config.yaml
model: "self-supervised image encoder"
dataset: "photos of plants and fungi (iNaturalist)"
train_examples: 90422
image_size: 48
crop_scale_min: 0.4
horizontal_flip: true
color_jitter: 0.6
cutout: 0.4
method: "simclr"
arch: "convnext"
isotropic: true
norm: "layernorm"
hidden_act: "quick_gelu"
mlp_ratio: 2
dropout: 0.05
inner_norm: false
patch_size: [8, 8]
conv_stem: false
layers: 12
width: 320
kernel_size: 7
projector_hidden: 1024
projector_out: 128
projector_hidden_layers: 2
temperature: 0.3
init: "trunc_normal_002"
residual_init: "none"
optimizer: "muon"
muon_scale: "match_rms_adamw"
learning_rate: 0.0017
momentum: 0.85
nesterov: true
orthogonalizer: "newton_schulz_5"
adamw_lr_other_params: 0.00086
max_grad_norm: 1.0
max_steps: 6700
batch_size: 512
epochs: 37.9
lr_schedule: "wsd"
decay_fraction: 0.3
final_lr_fraction: 0.01
warmup_steps: 130
weight_decay: 0.2
adamw_weight_decay_other_params: 0.01
Rows from block 4 of a small self-supervised image encoder, named by matrix and row number. Rows with one number belong to one neuron. Each number is 500 + 40 x the weight over its row's rms, rounded and kept within 0 to 999. All counts start at 0. Numbers have three digits each. After the name is the row's rms in percent of the matrix's.
After each neuron's rows are labels from the 100 images, of 14848, where the neuron reaches its highest value: "responds to" is what is common among them. Only what is clearly more common there than usual is listed. The data: photos of plants and fungi (iNaturalist). In brackets: how many of the 100, against the usual share in percent.
# fc1: MLP up (model.blocks.4.mlp.fc1.weight, 640x320), inputs 128-191
# fc2: MLP down (model.blocks.4.mlp.fc2.weight, 320x640, transposed), outputs 128-191

fc1.609 092:499471531512418479509538490468525522545498473495463491465489524472485522563506435492539497514484408546576472509649588429511484498518453455555456472544541505564529479543487511512537497518606422
fc2.609 094:518547507502546586454503407513476383441440561434437474500532537477536513484484513501513489531402449540482442536485457542452508515498503496460469572514506518462498477577529589496465449493496612
responds to: class Liliopsida (30 vs 9.6)

fc1.44 093:518476603485472431474465441494481542482534530530504507516576493468462467500522441540500515485504481532467574591480464478499392479485502519474485566504440499504476516569492499519501530536471429
fc2.44 099:506482396530523513513464475459493471536540493469499476439479469485515555533467495541475464539491479504551499562572534508488522485512506404532521561458526492509517527494548574554506478441568552
responds to: class Liliopsida (25 vs 9.6)

fc1.494 107:444498469549467452539504510498456493483540471434515437511438513456455550485546492532493505466462487512449497460514530466512472487446515495538501550465548535492488521519541596515492513472456516
fc2.494 122:544541496513530480467533481554513496503509553457481574446571499478542507469471494483554575532490493466476515539481470433489529466488539404487484525515482518427530518490474472485496530468525490
responds to: class Liliopsida (27 vs 9.6)

fc1.335 107:496464464550561466518497495468558556552494473496476439480427535516541499456483502473489465541459515488479491457475448580542492536468580484555525558507502517562504524535536487490500518449507518
fc2.335 106:553535478558474512592462523566503506421517511509443484521492564501453526469476490466531494468487478483475463471476546471494466516515473520423517517484489489543590520485541475488522499482526499
responds to: class Liliopsida (25 vs 9.6)

fc1.637 145:535501530495478505501524492475483549498513556389501439484631487486534494524568445583480497468430473477479498585552518513515458514511508565498536494474478468525607468461477589528494486443520495
fc2.637 159:474513513521511552464478450440457526462508527499460549520473488491438463613505500444596449481471400500518482410394520539506473537501457416530479503493516536361456451494485505515485493498519498
responds to: order Fagales (28 vs 3.1)

fc1.424 102:515492508519555507528444484374503525510515489389575445536481503530538438413492553520520475534505541475540503465444461461494533526402489533495466429481483507518398550484551496505462524440499550
fc2.424 095:584481549534492476543474510444471498503444521503561467561537543465475489471521488483527509481544468444418535532458449480478557462508548516434525515469522472445565493517535518488542540502543477
responds to: class Liliopsida (25 vs 9.6)

fc1.385 096:482492537399485528592431495546458558542453492463495453534492486496496445528521512502483535422436500501501453495471656503502518480526529526479532504511538496536530519490459522529511529499462455
fc2.385 099:501515462538545429516409511537537482514528517494512460471516506517472450482498559434496549578463532468527473534454369541536467481512441487562529532464501512475515476426479463479519506539492556
responds to: order Caryophyllales (25 vs 7.6)