python train.py --model="self-supervised image encoder" --dataset="photos of plants and fungi (iNaturalist)" --train_examples=90422 --image_size=48 --crop_scale_min=0.4 --horizontal_flip=true --color_jitter=0.6 --cutout=0.4 --method="simclr" --arch="convnext" --isotropic=true --norm="layernorm" --activation="quick_gelu" --mlp_ratio=2 --dropout=0.05 --inner_norm=false --patch_size=[8, 8] --conv_stem=false --layers=12 --width=320 --kernel_size=7 --projector_hidden=1024 --projector_out=128 --projector_hidden_layers=2 --temperature=0.3 --init="trunc_normal_002" --residual_init="none" --optimizer="muon" --muon_scale="match_rms_adamw" --lr=0.0017 --momentum=0.85 --nesterov=true --orthogonalizer="newton_schulz_5" --adamw_lr_other_params=0.00086 --grad_clip=1.0 --steps=6700 --batch_size=512 --epochs=37.9 --lr_schedule="wsd" --decay_fraction=0.3 --final_lr_fraction=0.01 --warmup_steps=130 --weight_decay=0.2 --adamw_weight_decay_other_params=0.01
Rows from block 6 of a small self-supervised image encoder, named by matrix and row number. Rows with one number belong to one neuron. Each number is 128 + 32 x the weight over its row's rms, rounded and kept within 0 to 255. All counts start at 0. Numbers have three digits each.
Before each neuron's rows are labels from the 100 images, of 14848, where the neuron reaches its highest value: "top examples" is what is common among them. Only what is clearly more common there than usual is listed. The data: photos of plants and fungi (iNaturalist).
# fc1: MLP up (model.blocks.6.mlp.fc1.weight, 640x320), inputs 64-127
# fc2: MLP down (model.blocks.6.mlp.fc2.weight, 320x640, transposed), outputs 64-127

top examples: class Liliopsida
fc1.392:242115147144117117114150118098125131111167203139170133177158088132133101094103114118124142124144176104089087102141094119138130144127135104138161083113103145132107142093144071128124122127218137
fc2.392:147094110161148156122130077149157130159126101079096123056117193080091149082095127139111133102155121183110119126096173127104071179109147145101157098134106143046080147178154080137144156116140134

top examples: order Caryophyllales
fc1.508:137149158133098113166114053110122086091172125133092140092165127127160143120135156124126079155073099110151151125164110108182148121124160069080065093114187071091123119130105136108089065070151163
fc2.508:135117148152025088103195162096109133103087170148107130186120053127069088127099128117139137110077072106118116061102100105158123104126123141089143140093123112109183135137120068145125160158135149

top examples: class Liliopsida
fc1.341:080118137100170106143123081162131129138126096092153138122171182085145100115188131107143188145177055100187120119147125152167147178129138102119182120109124110134090099127130182096091089165155138
fc2.341:102112148095090106128155188142145125157170112149110122161152134069135132083155137113146079147089208122148230123124135108124156100141167061088145106121093088169127110158112138126089094130160148

top examples: class Liliopsida
fc1.443:123115165168131145159165117098169129145155121244119135137080145097128106142120141161110168069164134091090206120127136110164138165141106106061121093128132131113112164147152098097118139099116095
fc2.443:113193133117185186128138162138091115111109148229116142117138145148133089177105074146122135107135166114144157063114147178089102123107130104091158172145163121175124118027002100102112074187147120

top examples: class Liliopsida
fc1.116:254106109145162131089162146093116178145143105108151079104127097146114101125146183150134099139084140061118085105069067162143082139126129203138178183112171141159120141106108121089153104127103122
fc2.116:169152155171123143138165069111169122134184139118125135062161199098098147098170056168160133104111138111122155122098081150052106127118125131097193135157113137100122140178126132072160135129126104

top examples: class Liliopsida
fc1.254:158148097128096114134197092119106144138119061109170160154120148120159100136155099170137141116129106035190075092105118169115161123113109137105223151082120148076130108135086126100106136155069118
fc2.254:170155149166130133139164140086144126092123088113085092095162082100130123099108125128098068097107125115121158066103096125151058163152160078068169088145122124169106136144163075090171163135170102

top examples: order Asterales; family: Asteraceae
fc1.177:172090162144117167116179137098143141081112124124078128119124135146116105116115159123132107107109142137144079105117148137209128141169112119154100065179114119151141171133175142146125131181147109
fc2.177:131138158112090113145062161115130171043192153118057112149169144132137137115064105183140132184208149179117165138144170153084118122103153148165155120145121143052116114126142182120119132035166115

top examples: class Liliopsida
fc1.356:168165084085165118150159155099106082108095151126171183117089163085160096164109150135115116163140116103134106111072149203186148129123106203120126132070128100140117129135183149060143110126149133
fc2.356:109132112121101152099198075152115044114141138118110148110121169171095063111068081151105112130135137067075156070098146111118091119133117135089127152154131128145081115149198164098135164072129114

top examples: class Liliopsida
fc1.550:090157109132157123156128043108174105165148115123138187120125167158111102066098162083122150143097083182113136137158100100183166147128193142160096171111090147145108135158206178154122116087162193
fc2.550:156153158095145140109144160179125141185097100154111151134148098128126076103167107100131142156103159126125176106155115095154130095097113124190164106117151103113131141164116151160141105157179170

top examples: phylum Basidiomycota; class Agaricomycetes; kingdom Fungi
fc1.438:052140143117149125116072176119142109163132127113119064183147144101144175150147077234131163146111130165115115148141108097085143098148134182137129113071142124152088144103104184171150134123126126
fc2.438:175117097137179130149161098114165108089108123077161131089148136097185145079101136146077184139080128115089127117155113108125086134102177152143173093108142126087177112080135138140117142116104063

top examples: order Asterales; family: Asteraceae
fc1.296:111130124137093123123147182114117142151135141114146098123182158132162143146080136157094127103093146130111085135117160110175111155086137111135127154061116132146124130108138191199103120152137082
fc2.296:121104132146174153143178069109121094110080131076123105125089127127195077177048110161114138133147156136087134140031132184163146134144134122114112137132163107100099119142113125107105099127110081