config = dict(
    norm='layernorm',
    activation='quick_gelu',
    dropout=0.05,
    inner_norm=False,
    conv_stem=False,
    projector_hidden_layers=2,
    temperature=0.3,
    muon_scale='match_rms_adamw',
    grad_clip=1.0,
    steps=6700,
)
Rows from block 2 of a small self-supervised image encoder, named by matrix and row number. Rows with one number belong to one neuron. Each number is 128 + 24 x the weight over its row's rms, rounded and kept within 0 to 255. All counts start at 0. Numbers have three digits each. After the name is the row's rms in percent of the matrix's.
After each neuron's rows are labels from the 100 images, of 14848, where the neuron reaches its highest value: "patch colour" is the nearest of a few named colours to the mean colour under the peak; "peak at" is the part of the image that holds the peak. Only what is clearly more common there than usual is listed. The data: photos of plants and fungi (iNaturalist).
# fc1: MLP up (model.blocks.2.mlp.fc1.weight, 640x320), inputs 107-213
# fc2: MLP down (model.blocks.2.mlp.fc2.weight, 320x640, transposed), outputs 107-213

fc1.311 080:097122134136142142107141122139115138110156197136126103140128141127148140140149120172122129172097087134135113153111130124109105122137129141129127132112109132101106129111135131107095108128144136134143117118107113158136106140109127135098097129169146131120109111153099077136102111105134108058141107138134120127142105098132148
fc2.311 095:171122141116132146128143127165101120117158136098112118126088102131087123156105103095112153097124155104144108134131136154133164120134142107132104103105140136105118133098135156102163151133139103144147108149108128071162158132147132132148123137126139087110139163099110111156111161078140131103109110114102107119100138127113133
patch colour: white; cyan
peak at: top left

fc1.563 080:102129124167127113148142115138117148175124217140128112114165134154168128100129133149148146167132117129124123126136082072158145116110089168126090105118110103134115138102143149111076146144128100152129163100093131148176154108162092118124121153165094112137174143112118162166140145109120128136137098128113148130140153111141139
fc2.563 104:151119109094177136128120121093133118081102060075132117163138089143130134094120115080072134104164158092128131113135103133115156153094174107117104124136140118142083122095136185120148107110116138138130163149112078108159144129146138134114140145141082079100122135132126145089129105079141122149077103120122153093129085168144131
patch colour: white; pink
peak at: top left

fc1.431 081:155121104150090155149098144117119144109114163156132092128134127146135147139100094173143097158166098097123135141111180124102109122102131127103092171110072122126162122110055101132120142097137108138151183100118129112143076141158131120107119157122106110167122153160152117144134088146143121096142121140146146139090160119139150
fc2.431 090:168116086126153114158089093150145112133145125128108141099138121129134153170113119114135093074128131152137144078079126123130126097161161106164094131159132144121133151083107098086152107145121145136131106116168093130085094127167128152153133097105161112139130080123156121113133099105150151128118129118103154140126107081126106
patch colour: cyan
peak at: top left

fc1.176 077:104140140136128158101148138107125131122114097093161115116129160091108125172156117125137139164135138114128104140141126114144137147090184170117110125128153118112157159155124129140096124105144166150140150119110098108123135111143122123102085134121153135135137121123103143137150138132108083115146134136127122096150141099102123
fc2.176 080:127138165155137093150149123173116108136122134177134118114121097150115138157069143096118122118133149137117112122148113171114102127113101088119145122127144151110134104181125127105166141137128119150112166160147101122169107147123127141148081118104148112117112128138141086091140139142106162072131142129173159118147131147122140
patch colour: white; pink
peak at: top left

fc1.339 078:125093126141135093132117107116137130150131137152084132138160104121134138168162138142090147121116113139125128129122156099104115134122111167154127093118173127119132131124144116149183145166127124118147112135159097145112095116104132109135139137149113133139125064120111112136187129123138125096138156087112171122133086155137150
fc2.339 083:210099115129126116137114099122129133115096138111096122096170117134106144137109112112124143095130168124120155151139118133146133144117133115086154091190099138116126138133129056132124139194171104125083112138111105091099112126125062099091119117143133117124197150131146099123063100172105125143146160145104113110097167137123091
patch colour: pink
peak at: top left

fc1.250 068:080130070139157126166109110107158132122126135129129141124119102124123139133081104116141115148147135107137085174140120127118130109161144128146068135121114161130132113103090113166118115115138167136124118082139091132133125137105126144106147144163131152098115080138144111134110129171133174111162135114132148133105103127168144
fc2.250 071:162179129143124110114076169128163110119130128140113112118124181142167168153133128124101141115181104138146150128153112064115143109116146146156108124128147160077085143103178152105113149111134090130127114138163109137136153130102134136141122103107110090105137140119103129160158153143122154152143136168137143084101141131100116
patch colour: cyan
peak at: top right

fc1.444 089:118127139111113113063127153095121141144108148144164118146127144118153102105159136123124139193175088134150106107027116142150101147134097141175121091111105110132120117140149118095131111166132114132088143109137104128135126149142143148135069118108078150140101163130112122092150159145156091153146119117117160137126167142130127
fc2.444 078:106134099105127133151078126105147098146116160131136151166147126157120080134155113149128090160162188097138133125160092067146100101112135089140125132156123112122135156141175102147121096164148139131124154176156089130126136092135130135084098145132117137138145095113162155155105149126109115139108114119129150130155143158087085
patch colour: cyan; blue
peak at: top centre

fc1.13 076:111128138115151083137131159143089139093103164179136104156105141144146143128159132091127105122065098116117132112176119146134146125115140101167120148126100106092132155128116134096178124155115086121133146125153143149122141139117142132133086126138152126146155129133079095108131148124130143097090148129128148142149095143149133
fc2.13 083:101077111133117095133173093083135112199078097156148143129096111106095146143126145132122111101161127137110103142160140133116135145119156129123149123088149124115124164144150157132121144094105135144133134106158110121157135165158136154091116137139099133130132147107091115146156105126115090148163132138115096106133150165140170
patch colour: pink
peak at: centre

fc1.82 075:060109147106102129108117130167103135135144132089127123120175133148146134138119123108135112104132111117130095142109141126158152155136130143105134099138165109133129123073074113157146122131143128152085088150158139137136102156119152111089104096091160127153124136131135145155123136161148121056171136151111122095148075115119114
fc2.82 079:111096135133151135088097129143130094109135149120177128129144133133085115101118141171139098159110139121095106120098155138135143156143114119136135060160146102138096150146134098121154149147141130152143076109171137125137117092140125102166078144136070124103148144096134153088150138162107102106148126126110095128141145140119147
patch colour: pink
peak at: top left; top right

fc1.68 070:159116165096151118127111127137128169163104145121144115165136143096101177143127103103163119130111080133131096114111099106109119143134158106109121152148117126156171163155114142111150108174145130099140151102100102087130154104092131106153139131075144108085146172106136114206100102129121128115135098146115120105118141115129117
fc2.68 068:119118126107130057129107147066145110124107142073111112100091144135118117128155114162108137106108126129130102122141132096144098177109139068108092184134137134124166141151127139158121153153118109154184144096146164128140153124078126144113076065077140132151111120149148122103124106176139134119139124131145137121128149141122143
patch colour: cyan; blue
peak at: top right; top left

fc1.92 065:105114128119120138146100148104138100101122112127134155109091122097107128123141128155110133114105090109118101134143132089104119107117164120158172137108123117147112120115172064091149135142133105103123162113123104158116102124109148126161114146104157150131153127119095114106127109186163134118164130173098128110097138121101153
fc2.92 071:129147130118127145151103165117149151180090122115080110129132164120155125105102128124172107140147144116075141156178127154161128120115127145106139151157124164151134117155148107113120167115081117136114135111142111160123181115121157072105080117087158141109089136118099120103131136142181135095116103090148164126132090073081125
patch colour: black
peak at: bottom left

fc1.434 076:110110146121122131120124120136103145092127192144136123127117100130111126108134085143149149138143178155134093132110141153159152147095159102095135151140143120099112119107119108117151124185133118135118079135135079141137121107112173105180132107079128128139141176117112139143170144108139159123094091125131096144097084107125127
fc2.434 078:120112148163132122137114126116114117155109086119137136117167113106154099112125158124112140133108150144122107135108150119111158157188121168125104146201100125103095113093130116127154133097144135130153096109143126121143103129108139087103113130118091154129111106183149113104131110140152174161131084110122078150122167123134105
patch colour: pink
peak at: centre

fc1.589 078:116129130146155108160109104130148091122128153128147147152158109159134127125158142149130128125085084144116127109084111178146140143116101119139152116128124113078135123128183150130166110101128130134100105109152109118129173131191106117150075148130131138096126176134120136109139121113131161138111131141163114105140115132079141
fc2.589 076:109110075086117141118115158088122128144114124147163080146108095129135150144130138136147081151133147122145132119164131120131093114145148120162118122155109050066170160119115168142148113144100110114121149136167135112160141147155115117148153155111142131166123126110123104155123091122187129150128145120133101104159156121124139
patch colour: pink
peak at: top left