Weights of a small self-supervised image encoder: arch convnext.
Rows from block 6 of a small self-supervised image encoder, named by matrix and row number. Rows with one number belong to one neuron. Each number is 500 + 40 x the weight over its row's rms, rounded and kept within 0 to 999. All counts start at 0. Numbers have three digits each.
After each neuron's rows are labels from the 100 images, of 14848, where the neuron reaches its highest value: "top examples" is what is common among them. Only what is clearly more common there than usual is listed. The data: photos of plants and fungi (iNaturalist). In brackets: how many of the 100.
# fc1: MLP up (model.blocks.6.mlp.fc1.weight, 640x320), inputs 192-255
# fc2: MLP down (model.blocks.6.mlp.fc2.weight, 320x640, transposed), outputs 192-255

fc1.341:480549527545509551499508507478497529541476464486501477508519521514512492504505425495495505548474539414443497496559518499481471499600523398551458513488493538506500518481558501507441486549482497
fc2.341:530473532583451540482599550445533465510483525539489473517473558554509508511507427487512480534506498549526490546492568513574535423456505464544503514644507525519501591505459517474486534460575514
top examples: class Liliopsida (25)

fc1.296:524458456585457562456526563502479441528507473491503557416380501560470465520489567507484488520467435511509505503562427500501528487439496523458534517599464498469494494464493491533518477527505518
fc2.296:479495554487552535492503478528500515480544488465475552465526441549432516469471469491537451414466507533520495464480453495486469512401427504493552577511515513500527459506511501470490417504454560
top examples: order Asterales (30); family: Asteraceae (28)

fc1.438:539491501520463471410471474512475446518523431440444489531471504515538421471535506494530451441485490535565486480603471430511538577500490554486488499517564543475475457508499532544494500490509405
fc2.438:463430431511591533531508472510543517508527453489445473449500533469476562458463485494518579503541571430481516559491497555428505575458575502437503496505522484489554414507515503469568477517546491
top examples: phylum Basidiomycota (25); class Agaricomycetes (25); kingdom Fungi (25)

fc1.550:573557555554527452463554527523440442525457546511516477441556499472489439472522533480515540464457542481500464539507489521483531513542468503517551546504495477485548492506449488515501465535568456
fc2.550:543631559481497418456528501462528512537534504491511524421403558441578599447434505482493558464480507569529506509478420500533458439584530484497461490480491562489520531480466448527503483464530578
top examples: class Liliopsida (32)

fc1.254:511499482494509543506479492462540510497484499534487476514495520513479463457459447520518506475496549496473524537499473498504619523468519486526543513566537504470513522459526457471496501496513427
fc2.254:492524504582454489501512516469542523508479493526414479570510554551460538524523554465454480528463547494485404534502536547470571496478512405575478506611448469475387500485475476444470515542528515
top examples: class Liliopsida (25)

fc1.356:514480454455479482450498494524505473456550575515465460416581499456508567478519484535535492473475429533530529553500452486531515490509450453447495553461470447498525498440573519524514551513560503
fc2.356:559458512410541560484500473498580546515482546382526443601413528473414470474449439464472466436503520427561574491500486505503525417499483435497563512505539521465643497498471484435516502428491447
top examples: class Liliopsida (25)

fc1.116:493489488473512486487538471517460475517466493520487527510442504497550494496471517521535457581494515517494541466474493491419546526507503541531580466561503444504541592569458505416500492489554478
fc2.116:460487501522472518520515529508479583490555426509555543499503540538441498475427494550482481512516434520518498553462508504448561544548555472524505458504495510425475509385459533458478506476488470
top examples: class Liliopsida (27)

fc1.392:510539450534530506496435464475518498522483492506486470565503492470562497530514507502499515547458562535503510495465455510467529458563475546547423483460489463487528538442541453454536528497558512
fc2.392:458557492494465531497516526555536562520554521590568527548511547503532514440468526474500535516487538469496452577442567501500556549568503451547433486506444494419510529496535557423531546533475507
top examples: class Liliopsida (26)

fc1.177:492536513517400511445511520531461531563435513508541527429548556541534495465532489558546429463512457470508500529474517535376544458478472501491546504477493515531532529537558446546574437515559504
fc2.177:479503523478487474578491507417488562535440475485536442535487508499501481474474561547459474462477517575509514454491495454412509520500526469434505556528519498403521480501554469418556424568489490
top examples: order Asterales (28); family: Asteraceae (27)

fc1.443:474520560526477528485458478523496486501533534526544493409511459492497462485465474485526514456422470503544481452562473475451558513496556508562512501485551498507496471409501448537494513498500519
fc2.443:463517601530520504462490530551469520493536488499460527387469503513475509491427506501492542449489524472542484583447450559460504520428470461504513480519467547563467483501507503550545503461538516
top examples: class Liliopsida (25)

fc1.508:511517552502486516571509501462505519477498521463563492503472471450531498523545574451487470533541419470512496476488550486523537473476561527472537501419518531531515538449504474478455498520541559
fc2.508:552486502540498492465500585466435561532491451512521501502510453555520451480514565471495496449521444550459472461497461510515495493439486494505535548520463500472505559574475587544463461554501450
top examples: order Caryophyllales (25)